Weights of a small encoder-decoder audio transcriber.
Model: 12.1M parameters, encoder arch transformer, encoder norm layernorm, encoder layers 8, decoder layers 6, decoder norm layernorm, decoder activation squared_relu.
Training: muon at rate 0.0071, 9400 steps, batches of 192.
Data: 26041 training examples, 69.3 epochs.
Rows from block 3 of the audio encoder of a small encoder-decoder audio transcriber, named by matrix and row number. Rows with one number within an expert belong to one neuron, the router's apart. Each number is 128 + 24 x the weight over its row's rms, rounded and kept within 0 to 255. All counts start at 0. Numbers have three digits each.
After each expert's rows are labels from the 100 clips, of 14976, where the router gives the expert most weight on average: "strongest on" is what is common among them. Only what is clearly more common there than usual is listed. The data: short read English sentences (LibriTTS-R). In brackets: how many of the 100.
# router: router (encoder.blocks.3.mlp.router.weight, 64x160, trained with AdamW), inputs 0-79
# up: expert up (encoder.blocks.3.mlp.up, 64x80x160), inputs 0-79
# down: expert down (encoder.blocks.3.mlp.down, 64x160x80, transposed), outputs 0-79

# expert 15
router.15:147120092141111148113120116123152119102125128177171129145147105128128188144139111107161168127121131108130130165120133148177103136161118127083111137130135156096167151078081084107127123087106135115132146088126151156122128148131120127128155100
up.0:106151110108086085151111109142156057107129161075098115183126143153096123124085147140153130150127125122064121130166155154124127128115116159165158132143127135135141126119193115140123110118131150072130134118129126155113155135145146130120162149
down.0:127129169135143133098077134147105146125134105150136120120164117109144118156165124135144146144143151165139150141147134121121143121140102115086169097156118098103109131132128071143105122130105120153097105132104095141147111120110128118143106095
up.1:105128172127133103105134168140137150178110116145135108152140156144071134125136091089124132102121130174149154120141091148116111099136134144141161130120121110121103142180114135150143115145161137128147125119150108092145117155081081128147092114
down.1:126143101144080079123142085121132188098144107140142159165120161144139133134149122094141128155113130142118130108114139143139135165112139085131128137132128120163197107122189097137122122085092143121090154137102115121123141131124153067156135120
up.2:101117146092119105095106091109184097171133126171107152157084134126126135077139165132141120115117148124085142087118130123113190093128104146150139153111122092103139152123107151116090109127111157103140091131142127117197134130143167131105130141
down.2:125153072145111107142116144142121103147140092128150166192087130130127115108148141122138091146107174126100131133167146127164114141132089123152141159129147137126104166097127083097147150108125116144143135159156156141127119115144092141131100105
up.3:125136111088145127146135147155135137140138115145146099145146137091135124143083087121142168137108128156107131070146103120117130108129146138114128151110068124149101131090194161142128097138118096146172113125123126066091177082120114124108118128
down.3:106118151094179159112120109085118138126075124172124150110126123109128112144182085127141096137151088177133093140092123139097134154123134098159110126173120128128168137144126100105121099121142143088080162090117112096170092117112152129146145157
up.4:120148150147121114142168156099129140089144083111127128144133118153123118166131127123149075112115145133102125111122130118131155142135096176135125134107117085166081150137131128141115155115160113126141090133108140120140182131158149096105141097
down.4:144140120122123153053114148132168131155117099123161124151112143139128120115144087092125099125138086133187158117091116099133137119145124110087094096146101160140159101119121185152117162121069129129113100112178144127115115140125165127115148125
up.5:139112128107113134144149159129125127131137149157153107124147193107138117123125152126134107120095142129144092140140139128102097145156144109183094080124096153127124114104152119159119120130109129124131100085157169172130122108126113131174130092
down.5:120156141146191128133122148133160124091099127151134138139102140133183115107131120124147158126144161110143117151065128135121151107178117146106158158180153140143130143105121145122059088127112118152107132132109148125157164165125146116117127101
up.6:125095103147147151142153097129148170156108077149108094136144098108161126153157098169115077116136123099115139127126116157158134123113116132125159149139141101155133114071133098139123169143153138163120137131174126058154124110149137072168141141
down.6:088132134095117144154090136109110115135168166158075122075136142147147121122088117169131098082138111133157161123154148105134118173119133106142170142139141080135162130093101123150167155143129127149122111175110128114137111087115146128144090116
up.7:128161161152117151070114124150149119123140092146097103089129167121119187086119125149124128118144123110112112103105138128089156147121106109154183141119181108139098140083090134115143123115132126142114133124136111121150129121133084133159105168
down.7:139089138118168147151125149165135168157097111135137156095165185074146094133134095115158138126098146154119093145139112110107129111096130137133107118128137142160133171086104150103159164132139138090162101134155155070123158098108108149105130119
up.8:106111113148139155077122168117111143115165134174072168121150152139129202088160122123111153143147127164128124138117115105168104139116162135169103139132128100114138109113163140145118127140101144123114135114091080121125105144170114116114164140
down.8:111173129111159161162126115171171101119090089146108111108100142132158106136095136114166090142107092146148148137175144144153171126130189153139098084087070144106138115106139121150140125101169120132135104122160156111145144146121169107142178135
strongest on: the word "the" (57); the word "to" (37)

# expert 59
router.59:094149141137132146163125124153113130142108171147149124138088154117148077084119131135127182136134139137110105133133114128120149132105143084118092123094090113112126099102114165148110138110147138131119158126156116132159136080113133176137096105
up.0:168133126088116156141156134121112118150159124167116136159162155133141127068093102169145114166132114100086119096125133113126151175109117122141125116131096116132109137178124112135118177136110182129147140095150114116125118126114148135107151165
down.0:155159166118124122144089129122141108151147129171111133109107179121141140160169130154151145186115139131114128078129109134098156098110147128127164085135108144126071103131095175132148144094165114112103124091094120126140095121107138152161135160
up.1:126116119155111153138129147111135105112128144109076134171154093141097146135142147145108088154067065138134127100128165126101112136147136144178162131110134131165139160136110154128129139142119096135113129130119130148158171089134123107126094136
down.1:130135119144090116142155114101138081125137133108172138140152098114107126153151114160099130144164084107157148171119105116123133094136145141166122159151072156106128139126115162092113147115133132139149114134169130121118077117090090147099108168
up.2:126080080122113154162172169109131120129140172130138114146121125112078136152162142105099102159109136137113125150126150128136176119133119103111140104130131118084137111140099098108133166149144145077126143126165148148111091147120142150134142149
down.2:137148128155138170104167159149074190117093118098149144124166110149133141127105072102110119119100122089134125097129128114110126136158143132137098149123117126168130146129127150114129153147101113083116121090153122080088168146102114145113158151
up.3:104128149135147124120113141106146137111188172121140142124117096149135137086085138114111134131101091141130159161102091109105170136130158105127102105116155121078141112123158146110147154129105120124143121121082154109098148157136128099100174107
down.3:146161107103146140133138136135072133133115149132174141178172123156120148143149163133079123153140119195140125136152107163098110107128124108090168153148093120148189102128120127149092114150117084123107124131115145139142127143127110082152118118
up.4:106158119115106110101122130149101119075133139130118094120111126143127133165156106146130093122122102121087114100123095111099136146129088122165134161137119131129155135167118130089156153086093117147138133129139143175110088112140176168101123119
down.4:102152164100121124092119075124115134094187083094099116130159096153104127175157129101174103136138130128074178068141096136085156126136141116133097118148106120152167141134124160117133096160101130136165114133125128075121119150090137112140125095
up.5:137129150108094120123155123134131122125143159141096101149134111148153146169150157113122121100103127086128135115108146171117080146166125104120119101107106140134149104152169137132100057114112096122139143137098099122108082102132152155073112132
down.5:122092170139127150144139087174132139102135112105158136142109073145111127121075097120152091098106081132112131129126120159142119114111112147182108095143149111158148128162126128107109090106073172162129142094129156095119111160177160105149154109
up.6:103090097160120096159085167105151129131116131105129147140106118121129126111131144135134111110122155121134168145089159133190128151153124125151138098113140112103137139128109119144103106116157123096110153141175095140099135109152172152152139130
down.6:142125150111163101075151103126135085154135141070145077137108173097118151141127157172110140121125144110143091112175109103116104129124158141108140113092120138152120172137167154087116144158118135134153127128119156124172137149098124069130135123
up.7:141112043098081147117159141137111137114149109106191116121086172115175108106101087127112154167112116153147117131131127127100166129132146129088143149120109120134150091123117131149165143113112075141103128132112143104116120156092142139113164123
down.7:147146131106154110127148146099155144091106158129132110099139122118126097108164141113142150104107118106135141139135129170109117053146126100162135076165133118124128157129136076134137125113118132118095148075124137178131158118132108137124137124
up.8:103115125133116119119174126132106139106141134144135138163088132141142146094140155108147153122152131095088134146100126104126107123115132149152148147142115087103108097196113089159126107103154120112110160123113100138113108092144129159178130116
down.8:140121119157116127130165143105115107142113097093079067149102129119141127121140129159131134125154091139104149157117139140107123108156135121076177130132138116104134148107153163121125116170153124150138129094132120118122133147112162106142116167
strongest on: the word "and" (37)

# expert 62
router.62:111130170152144119100145183085108126148121131128141141130114152151123125128143094108086126119150137144162125138153136104143090121125167098151128157111163130105131152139123150151142137122145142085127112138121179150129145133092094160166098134
up.0:131143139148166135120096110109132178158135134140168147165139148160144079126112143150123098109121106164150129136128144133185146129102159109149096109127121109134118109091127129153102139130125123110120132127114111127148170130121127141118121135
down.0:147124135115096143136140128183152157124117168135171110152156140086078127132116136115155135134163160157131145112096122105130113137130158059121137109095114106115167128149080130144157091148135140080146130121147131147131166109138144129143151154
up.1:085114132171126087109124160135132144100131132121118155100125134118173160146091111188136150122139144119101132094125118115109150136093140131148165092104124145134149102135124131142072153149104144110125127119124057095133099132134138125169104184
down.1:086087147150109129114142161111120119098159112138099147098159147119150104104094090109102155099166162107129171136158092178182136131148149112104117076123080152154158100108136150144113136151135140100166140119113128150133131133116129095127148138
up.2:141127075111117093141145165144172068119148094095133116124106123143112158149074138124099148138110130120097126114121158097158144163142139125104157110139086131109125132141108164145105140140144115127187121132134117116121134109138136137121119114
down.2:109112084132111115114123145177126137114099165135129132109141110109101124144149112115147140116134112172113098070171133116144131125103137079102134116157155082124154119138136115101152132095179116145152150114120155109142105138131119166130130133
up.3:076158113114151148152112156108132130107138163147117146102080111123118139131113145158112132165173148132149186169120097182117150133098139122110128162121150142154086120158098123106094157113135130122166158125096163110094115103098123138122089148
down.3:148109158149114106109106138144136127138138153095134148154159120122143089121089095159156105121127146143095136099106146136159133112112146158098085128137130109147154110136104137143115084173132064164108071141077100130156127148130100084140140150
up.4:122160146112120132139131132114121123144157113150107134119102137120198136116144121158143114091131134133149090134114104150133152125111121160122095057119097104136118092103178122133150126102083129071139134149091125104092089094135118099095186092
down.4:123129107151135120080137148133162171067146108158130114115123124092082093082153116142145190121141153152115110130112104136089129128141095114113137155126147150100140109137127119103123154175157137160093131121142181079147133138126070107167141111
up.5:108152100069183138219130101157121126136112116122149152104156114125095111121111105111131149091104141118111088083166134134107155137123149112133139118107108105100136127092123141118121136124115104159144156084130138123132109132093089130150076163
down.5:090133154155094123145139155113123117144117127113136124173100127104099102133137172118122130141140092152125139137092145109089153117123117099071115069181119150102136075179115151186123147136125148143107127138136149115142089124122088113110133190
up.6:107151141115126137100134155065150154149123171121120084151155154136108101102135119088119155105110105151124139111163177122067142143115106143132161112127145108164122117105139126126131149178121099142136153102110185114107133111098108173176141153
down.6:121167137145124086148156130137119153148137128121109140111100131142157148130119144155121117182120167099116061141116095136117135106159159117085139106058170124102086156141134111122179136131147146142150095167130156109131145132129138102098104110
up.7:124135094119138110107135152103156112128110102112151152111125132114127120159161130150158149185108133158113110131133143131119089181137099160119137109096156104153094133162147140118179124140119150108111119134144098075117165160120139173131133107
down.7:129165123122128110106143164091113071143129117153150131102121113135075148164103106144132156133103109143156183134136166115138121087168112077156084100162113100126128124120099144148122130156156114105179096134142111154135128155149145134119124099
up.8:147141073108167144126060100117128125111113137103097176129122104113147151124123126157106108153145104118159103133130141116117150138147151128159136129102126102129104144145135102147133107152136127097093126093096102111084146144161161165105118126
down.8:134148107113111121113157114176084116138099129133134169115111097104167152191124183108114138124129154140157149129099137103167139140110100123098124106124125099144147127111143109179131121138139138120127065101188130153109151157126152183130142111
strongest on: voice: male (85)

# expert 45
router.45:101147133117098101106104153123163088147125135116184133146111101130171103090128131127135146165117132098115072113123134157124111139112108136126071142145097107142068147095146162098168161127154118133127183116143119143093144139119092158129116109
up.0:097108080085133092109083129143139096114194131142138121104141153131148094132146101160118152099134084133085151168133149123152120118170133116155174102116125109123147143143136128141092138124101102129074126144068133177151122160138127103174130106
down.0:117120128125133125157139090062113099137137155161146111142128109121121141135158135157100117140094105123174120105113079124157134157092147163093109136089117149126130127134100116126129177119127144169182134157113115096145084136160095160154108109
up.1:149082174092122109111094106130108188148078161110119106147083113135120119141109159126155096131138125101116155135174126169141140087133167104137106141117148109095123145129103158142173140073144143089115123125090171092132139128127141163119127128
down.1:132123145108150161125106103155116159092104155165112122149171157108101126165131123127126140098129151126134109155144110097102124140079083124141127142144146112090139112107110134109093131166157089114125191119123127135148134162111108144119117144
up.2:152165113118147170131116127150127145100142105123137126127099155127121095138104124126116086104144132109148141136110142153108130088105138110146138094110145139119103154163109125137119097092126093105131159129130111064134064122142147084125103117
down.2:178135132128142105083160136171122161161113095151147134149129146145101123096148121123113128133145118117128115140141126124096157140135119130125149097158120090106118100155140109101106117152166143186112114096112157132172171137148150105111145098
up.3:078101165171109121112125148104127169127147139113078125131168131131134117085143105146091172101143150114116130110127139101131150137127112120093123179156124145164124075146111128164104076105147116170143146193161146144096128108101123135116148183
down.3:142146120092093161112127096107157118144130140157113124096128076091178093136112129100194089125110136122156173130119165081090123132147176126147126164130118129147174125159113110135143151135124128115135118117126126135107156128136091080148111143
up.4:129153102159144093106120109151118159158093151125108134120149060140161124138126098126128163149172093141115140103118145149171109122125103149150107124110163141165133123162094132098143122159156120182123112122092141128106120117132111155122084166
down.4:154153133123085111113151140126082113126094162128077119098117125132146170117163148139121186135189166145115129122129162111145139113127181143049103106128099140114157134099140146147122133160135083129140114126134148117074092107138145139158128163
up.5:117135114117105108109143153123121123158160139127136167146132177105123123085159057164178174111130138146096116118120098132129132100144106143138175092077129121147135117095137106130088092102132165092129109106134127167140116079141110104161132133
down.5:149132134138109174174135151116150065127124160118171123144168130136159133131093129127138132129128098122125161102103158129150138089129112127148103114154103199086129097115087145143107142100117105147093135139125089143136138135160063114154119110
up.6:137159149091139100172100121096125134111173079112137137160124164141104132147116098144155140155174128130098095088138109158149145125161078167151157085111097135134156170136104147070082134105118112108134112117115101144138131129187137132114135115
down.6:107115119127120111126161153078163118133136125144163108119146166123101164102103133151175158135199127128156111149140150082127108143129104142100091128140124066124120139124135142108122114133104115119119132120089126144139129142159161151119107103
up.7:131159125112144122114166143146134116131091144127145135103098100140170086177194138160095136143123125127147142155112122122110138122142114118146072164120183135090100094107117114156131156096155132108155082097138141110135172130136130097136163147
down.7:187181135142131136180155144089092143112125124149142117122107112149146158165112126140091127106136118135084101109135115118126144097125122113138102136132144129143143103123110117136126142147163107132162156152161105068050131125115139107177124128
up.8:144107102129125150112143134080160144136101121104130137153170138107095165128149105099102105144137147152108103111143132146091122148146161135147123126155125100140123106122114082093179148129115082100132115122127159122109173130136124108121173124
down.8:124157134119133139110083159150050125161109136118104152086116121120107080143129107138128114154095137136112144114167164119140130122164152145148079123088099134105157122177128084133154147127116139163157113072092159128098160114105135135138129136
strongest on: the word "had" (27)

# expert 56
router.56:097155151150153098095147130094153067138112156149143160127147121118141132132090142160171145121142160144142123156132087122153143128117136135120125103113119140133133074165140107149114130177145146149146108149125136106154127119105107109128118119
up.0:132133063100121109147097137154147112160145160129105172116079166136077133163135119166136094133166166123122179132135121112106173136109146115086149152162088149106117114162133095172099101161095092144145133094152141112140105159124122105092130151
down.0:084103127115146095115118114122119122202131160110169135098162100107127107131143170130108127124156122107114146165089119148104069125151160105139117072089122140101115101104173174107134104143118174111147128116092143125138150135114123112101114134
up.1:118112126150146139155110154133081150159133094134079104133106139135137191170136187141149117142112144124154124137166144130156111135091170109148131115115123139120127126114163136152155096131100163157119109141172120117121130163159086184112140107
down.1:111085096149142121110194134151111087129130103140153210109156126124144130153147135131161153131113144155127105138089117187163129133123087096091129105116113120143158132139142098106130153137145136104151133119107114153128163103084134089123170083
up.2:142128091145193162131092101148100156153113146158108130095124113172142122129128111130173134151128138107131112116145115133141160122166153087116123128158100102119170090177122136147093103149119111157141125057073144142102135165135119110129146125
down.2:115127079118158115148157137120113127171139140104151171101154133091142144126133127097167125083107123107137159133106132108151116177129085137141128071082128117127094164072123098111124110137107149127175087170154109118138211143080129160141104141
up.3:118132119104093138097095100113142151134123178138157152130095132145141130103145145145106135158119197149085148154116148111099112112146115127089162131085161116138148118150111112130123106128136139133094120154135071150124130152132136105124087178
down.3:158130150110104084152125175091149162106122124148137133115119113088059120139123137146142116133131141123111171086110139108154140122109123083070165127130125142067131144119131170130105180158113147147123157128103164147139128143115131132163124145
up.4:117133150137133115103149116115117124113099106190125086144120106150172113156073098153179089141131141097146152130148124126113172125119175144096090151166128107103166093161118127140169107124106108135130115118125151148153128122117093161106144117
down.4:097122118155152147095158126173107117124156138140143127130154130167105135090131164120106144165140125099106132132125105087119073135130148115134157138106125096140130120142135149110163118133112149156134080110108149116105174158139115103127099044
up.5:149129134109116149128146128123142157142165108135151116107127104131111131100138111176116118162169127092128100096116115115138123107160148087086151096130161129099128119064107124143168074159140164136099120114127165134088137138097116109152123148
down.5:135165132133095143112109121120108124135107121108136078119102140152118138099144115145117172152124081091126100134139109144154110112133117130130100151133095181079138094165072126126145145092131137135155135125142133141100127177155135072137100136
up.6:125160176130155132081165128162133086135117112152117110101113134148110102133111147099121131110095117132115137114140114158152148139130134098168139118166098130064141128132123154112094110133109144093111150081116107107200126109136122132159132132
down.6:099101112131112126174128148119119135092161112108134141123135144151124154078135098165142138113136109081150129163126178130109086120148186141117139081152110136140097158143132176157184121149118141099138118112110140137100112166157112097153109119
up.7:136148075153122099131092113147153098097125171095166103120161155172186108114114109160088106127097167116126155167128122147105173123171076125167155100136135116159142090118114148143118108081101116116132114101124132118141139134157154144148105102
down.7:107110165150120130117134107120153109121139073139122148157095115139132077141128125122192081109136163090136123095160128063181093118134114121096121103087102124118108126124104126136095146130146116144112123092150126086131160169178117154113121100
up.8:102147101115121154146135144099107169175080118153113132125127167128153118129131097094129172144125142144114125129148156118167128127149110102099111145132129104115156131133139138095144127086174134131126142148162121140120126154133074124124141143
down.8:166133169122128130118096119097076124109109103143119138114101103111098148148111122189123110132140147119119150154134143138124108167132131110122068139126150087127126130160146101116170134090130111143124159120139140157127127090101150184172094112
strongest on: the word "you" (68); the word "he" (29)

# expert 22
router.22:151140129095114144136134190108175119153138130144137147143137147161116145134112103159083119118105156163155100148144126113123131150122119089171094131107135126111091142058132140140168132112132138081147121084126128111131143143120126158093127150
up.0:107157177110134080164140169101106149105157108191159094132124170132105082133130134147118102087120113106187106105118127154126160128136123117087151109106105095170128101128163121131150146112143109140105137121110145101144106168084116150096141107
down.0:153135126131130134172097112173139074140108115064185100163125108129130114170084139098113126089107114129093114184122110161140114120106153116112108118098166160150134139104140108144088135118134156118166112090131105119112126099144179109188117108
up.1:133108084181144117137124123122116122130124146123135106077107161127109102128160156144120129131137117129146122143116135125152167108114106140160173174126128128136100105126130175103138108090130112118111110198127157112129106123184077095122116114
down.1:142171147149145140121104170106115115102110125159086119122059107126103101106092088132129148099080118145149134150133145178099134134136105147083147115172153149090172123110141093111106135153141162106096113158139137134169133115140088107108153120
up.2:093112147133144146115091066119146121149121129118139093134116086123124135091131120143146121123204146115156177082143159145134087145134147134103140129145156171155134103108156136095122155138133112133138123128141163141163122163125111100100138100
down.2:117145141108127121122106098087121119132111203123147124130122135109150129132130141141161104135082102119106155133127113151147136117113161124108110151157124103112102125143140139173131107179127128162084062117132160150159120148150121116108163122
up.3:123126121133146166110159102107133120140105155112177101132144111118101144138104126145120132148127132119095134079138104142114103143125090118146157151119107152142143127146123178107099131150137093138114143139194153140095154116119137168141130149
down.3:175155152120143084178115137108100148092113107154121130149142099156123159123132100170118107137089112158168160062171164146146118112136147147161160110137134113136159064143155104144121125130182130150098114143132140149160129101139111132142137159
up.4:108132115078098133162138107106087107127099149120144165106128168142141116124135106111120091161124125110141113165153123132133091130108169131103139130142136151147119087124137107148096142128148127094090116149173108151149143167104115091087138177
down.4:096116111148082117085123100131153109115126115127146092149146119089137123130165098135125148141097114153121120156126156164172174115134154148133127141112116152072087115103131146081147118146076118183159133140127142144123164102133129141107099128
up.5:121094093139107116138101072113097132140098137135137144141119195100144156123117128150109179097138147124149138104147121086131142168150158100134111091128130086134136100138090155149129110115126140096123158173148136124153093108169110118124111148
down.5:100112121100134096181097135148114114158121187144111098121118161128140141109131140176102146116109155156152148165081103124120182128160135123160142112102186176127120185133110133114087152166133143140127138128138087161143131141137156141102111133
up.6:135110103124130110116110154131131146093162095139145158120132130129142109119115108145190127127115118155168129121088170165086171134120134155133102121104126099144096108127165087179153078108105146156125131097148071057118128126141137171159136113
down.6:128136112137097134145070114138128121132164110076186158174146126127120166115104179140082110110144116106118113117175143119145085117131160097115094153162129141158096139102153118121119122078154118097098162147113111172123084117136148140153136145
up.7:101129134105141147127117103124120120126124118093135140168100158120128134187160199119126150153105181141114145142135119119094096129165128137119151131152104075102115161101134156130075135127124098135171149148097117137130165111131158119130133174
down.7:166168104115146114114148152136167159153176077154104104147112127123131119102149102164128166156165108114189136111119162132160134134165136125101151119094154107144146124129132131130077099124096079119092118102094129125134143162144150117126155126
up.8:149173106135110076117170189127146125118162113173140146143131151132119148115152083136088122105116116151118114134108113096162145123118102105067123153147116133120116085142142042141167134154129113138139157132136081127087110112121098160113150094
down.8:143119157129121072121138115124134095115133150082108120177137118133162115147134119111135162092125102121122136161088165110118133117134091140184119106134148179131099185103175124101140105128098147118159155114157132084119107145122161104176153115
strongest on: the word "i" (61)

# expert 13
router.13:123175124109150141088138108133135140127173121152085119133101127147116125176130108176177140169142101165091135141125123133157124126191089137161132109123107115142124134117102160100099156132108094161115158108086131121131102118147144132130123109
up.0:109146150148118133162154098140079150157122105177125130106151138074156132118125104176123123140159129134115157165117100146147162133134111113181092124146117108119168092159136095122095133106106148127097116126120152133170129102142129149143115148
down.0:130172125144167081101119138126114096167154133100138102139151106107120129155158125112159121097145128143114119081136116084143083144141114167092119110094103089093121132081124118131162162122115122121127126143114078120124158126133100095127132111
up.1:094113127109097132122108108126140129135138100149099158140097141146136117110092146112100128093118082121093125139131145158130140140170105133185125117150151137154168131134120047132099128115149144133093125156091105129174122112119134114107147137
down.1:106100109122127121092169127141116120160106136108130113135106153147123095141140141095146116128133147111167166134103153100152112108170123101095103111108130144146086124159176161118163150165104141104136126110137155087138131163126138129092113140
up.2:146136139125129118115095098147132110117132114145145086145115104153161126137144116165146124117121123088106122131093166151138143129111106101134130131158119082124135105111135171122143146170118127110109149127163102171177127142109140146096131102
down.2:112110147165106107113112143123136148154145106162118122098118133143118161138148133175150125158109162135135130124131157170147195127149121107102112131091129122142097137137156144147092101116112088175122105107134088076154136121190155093148106077
up.3:154103098157130125153100117151115093120173125077095131077101128139145204120128126104134134154114143131118121161137140115134168133108100126170145130126169132100105124179073116120133126147131115094145124167106108130116113158096097161077151168
down.3:086174106136151177142157135171144111117138079125149120114111114171134122106090116124116154098109143118144129143124109148134116112159128135173118134133142148127127163083117112111112115136172099109139123089166073132133142162164143162143122124
up.4:133172107130140180084137130146145127077099140139087122136091076088130133105169179109120155111140108075127137145114124136095128108128132144118134116165169173111127120175133119142135113161156150190076101113159154110165169163072116142131117154
down.4:131102149177121136136117151102150090127114161168132125137096091079142088155147162123099079100127111152143127146127115141128144104127147113122140149124127117094125150124133097137112122114141115170136111135129149077146105143131077120137138158
up.5:077165101131116069132105102132123101127161114097160134143159146146122104169129146177118124152138107137132160155165138132142114160160074163114102124095136097161127136157129168106163106167124113118132153148110124144124151085154144136078093160
down.5:128079153125126123156153146134111124104128158133159087136144125130119136092171122123137171122156164088133088125043118126132129057059140125084127120145130159127088145132138127125107107153122150159140096146135147102117154166132111125131102122
up.6:102168159107095113115129175146131120148166124148142141161125108110137137109179128139115132068141148148149159082100123144094140168094129132140115113173142158105092130096106125108140164167127111165140141115137093133129097172119096097137128110
down.6:115101159128136099130078111125141152099167122132115117120123148096113129105132150122173181147133146088132119089126120136091166084067120161132116122109147115123122162158114135114112147130070151151119146156108101210195146085139132117123137135
up.7:152092175157169182116160191134099137105130077147136129095141104101104172119122117100118123111099134109110107141091134165127106160124098118170107099120129089141121112103135128182153101110126106121145156102127110150135162139100164173134127127
down.7:163163090122093110094126090161147158149136120124146133175142109106148132112159096118128114153144142125112123150156135110127109143131137105143153105151113127140142104049126129102082106104134102141157098113085065155119133130167131093087121144
up.8:115093128135137105132152069133123120143064122114175150133165099126143121104092069118128077123159094158124130133161144161121120145102135116095148148140141105189116116130122133116117110122100135095170147121123108164098190098098082158144116147
down.8:132114105128087125184088094145145107149119147150139102146135159114095154130155108156135111105132141128119134109092132084115132133144114122114096148128157116147089104144149151121141148124095114099069134112154106146070134157156127128141156121
strongest on: the word "the" (50); the word "of" (27)

# expert 18
router.18:128134107097073092119108125114149124115111160151155138159118102159161113117087155119143130132120100148120162122148113127110130110116197144139147109090137168112108111125092115124129084169142126122103129102159121153133168081115121120125087114
up.0:176140108101114178120117114086130136136111141109082077170179168208085153154107126087156132150139128103124134139138103146137171100131137127141115127106106098127141163098158151149095172098119135099130096105088062137145127154161132114120154135
down.0:132095097149130105173102159117124126119167109137156202101159139092115134163150069122119134143105128170121134146124100116122115076131154148110149136113101131142147112129153143121108157116099109102156150109152153151094081118127087086123129155
up.1:088114147132153102126105147158124115160121142113137142158117198105118149144114156111123134131119136124132086131131086146163152173119110127154152116107136138153152137105133125191146171086146118104123089191092143091116128141133123165138169137
down.1:096133116128120133118127117100151101098121141118100126148112150099141108110108130103120109150126122087131150159140092104151140148102138122122121145206133112097158119127073153109070087113097154104112131115093113089149116149096174159084122171
up.2:134107141126133099163124119087111143138133192129171082124120069135097138148106137102099136128125114181142133144116133139132116108128144099077092135088144153129097123115129138138138128132123138173133193135121147131121092131151099143133127110
down.2:170147112109143112098142111140151115117174121119094153118122139095122171137157119150125130165123115098171104170120147112154120099124143130148135133104090089150142117124171132167134175124154125112106104124129131134131092175103157117132134105
up.3:112144149145113123147135160142099108138104117132152134128143165142103082135110099140080151129126128138137133121100150110123149122163159165149116121101097172149124169116121129071091132063141100155146133133144129171125133123098151125117118097
down.3:154139192082123154139125105141131112130164142138150122122128117135124105157151129148168167115132141130160137095113123138160139142110130147090112125132121096147082131096144109121083133092127135133103116154103156125111158143149107130176120172
up.4:107095114130089112124105113123095090135112168141123094149144127126161093123108119111147121134100131067146156118136126134116147072106172084146122165110141101138131129128146109147132140139171116152146150161129118108121114131115134179138132121
down.4:126175144144106097177145084150141109127136207103171132139124103094117172109136151147108098120138124133144116149112154107129149087114117117145137105117087106129115136141086151137136130155140140164103104163143196189141134144087104115127138110
up.5:130154086098147135134141143122082113098147152143126095099115133118156100108163094131103117097166082108133127090139098123100164105158122066173116117131111126140146124107163107123134120087152122177099153092164145115142097083126126123118148126
down.5:141094111135110132143138137136116115111121138111116143164097136075140103101130145124133084104158126155149144139118121125151130115144127152099145122110109096155124114093148122116119165114067153135128101143141152118141148133135069134115167141
up.6:138116112119106121109091178107130103148150147148180161118149122106123126117161116132159117095116085136130111102114116143120091155112094103131120122103123122124094128110130121160133114130119099127170134115133111156140115113103103160136146132
down.6:145136152138115153164193129116110140156190095126123093125122152095113119141130073121136163145123098134118122161139107112099158140142145144149159086122105114169102131128082138143115093101120126086102090119145130087161129140115147179149129147
up.7:112091153156136137165152133097108097151105138129135089186163161130131161154110096111105146137121131121110122163137150131173095141106141175117157126154130111129133162106108134162131120113156101155123120166116174169118114130107169139121145144
down.7:139162111135138121143149149118150137104123092101110156118085115118110141138153143110110115091108150091096106102124144138150119141104089162156118143147140152095157088169096138120082134119144110106074129147150129133135138102077138155152116107
up.8:119121102169121203126131118137145088109114151098141149143122079135149151130134113104091137164145126104129122125159110115134149135121133126148105161129147161086116166129125137124116103097158121078103125125133099110093140112102114115157131124
down.8:127107151120136127155098143129183116107118114102139132125114097123123108135140141194093115106117167135121138118118147154117115152100113122131119121112130096091161167102155114128146134107145098116090149130107135111150134116160138161145099127
strongest on: the word "he" (27)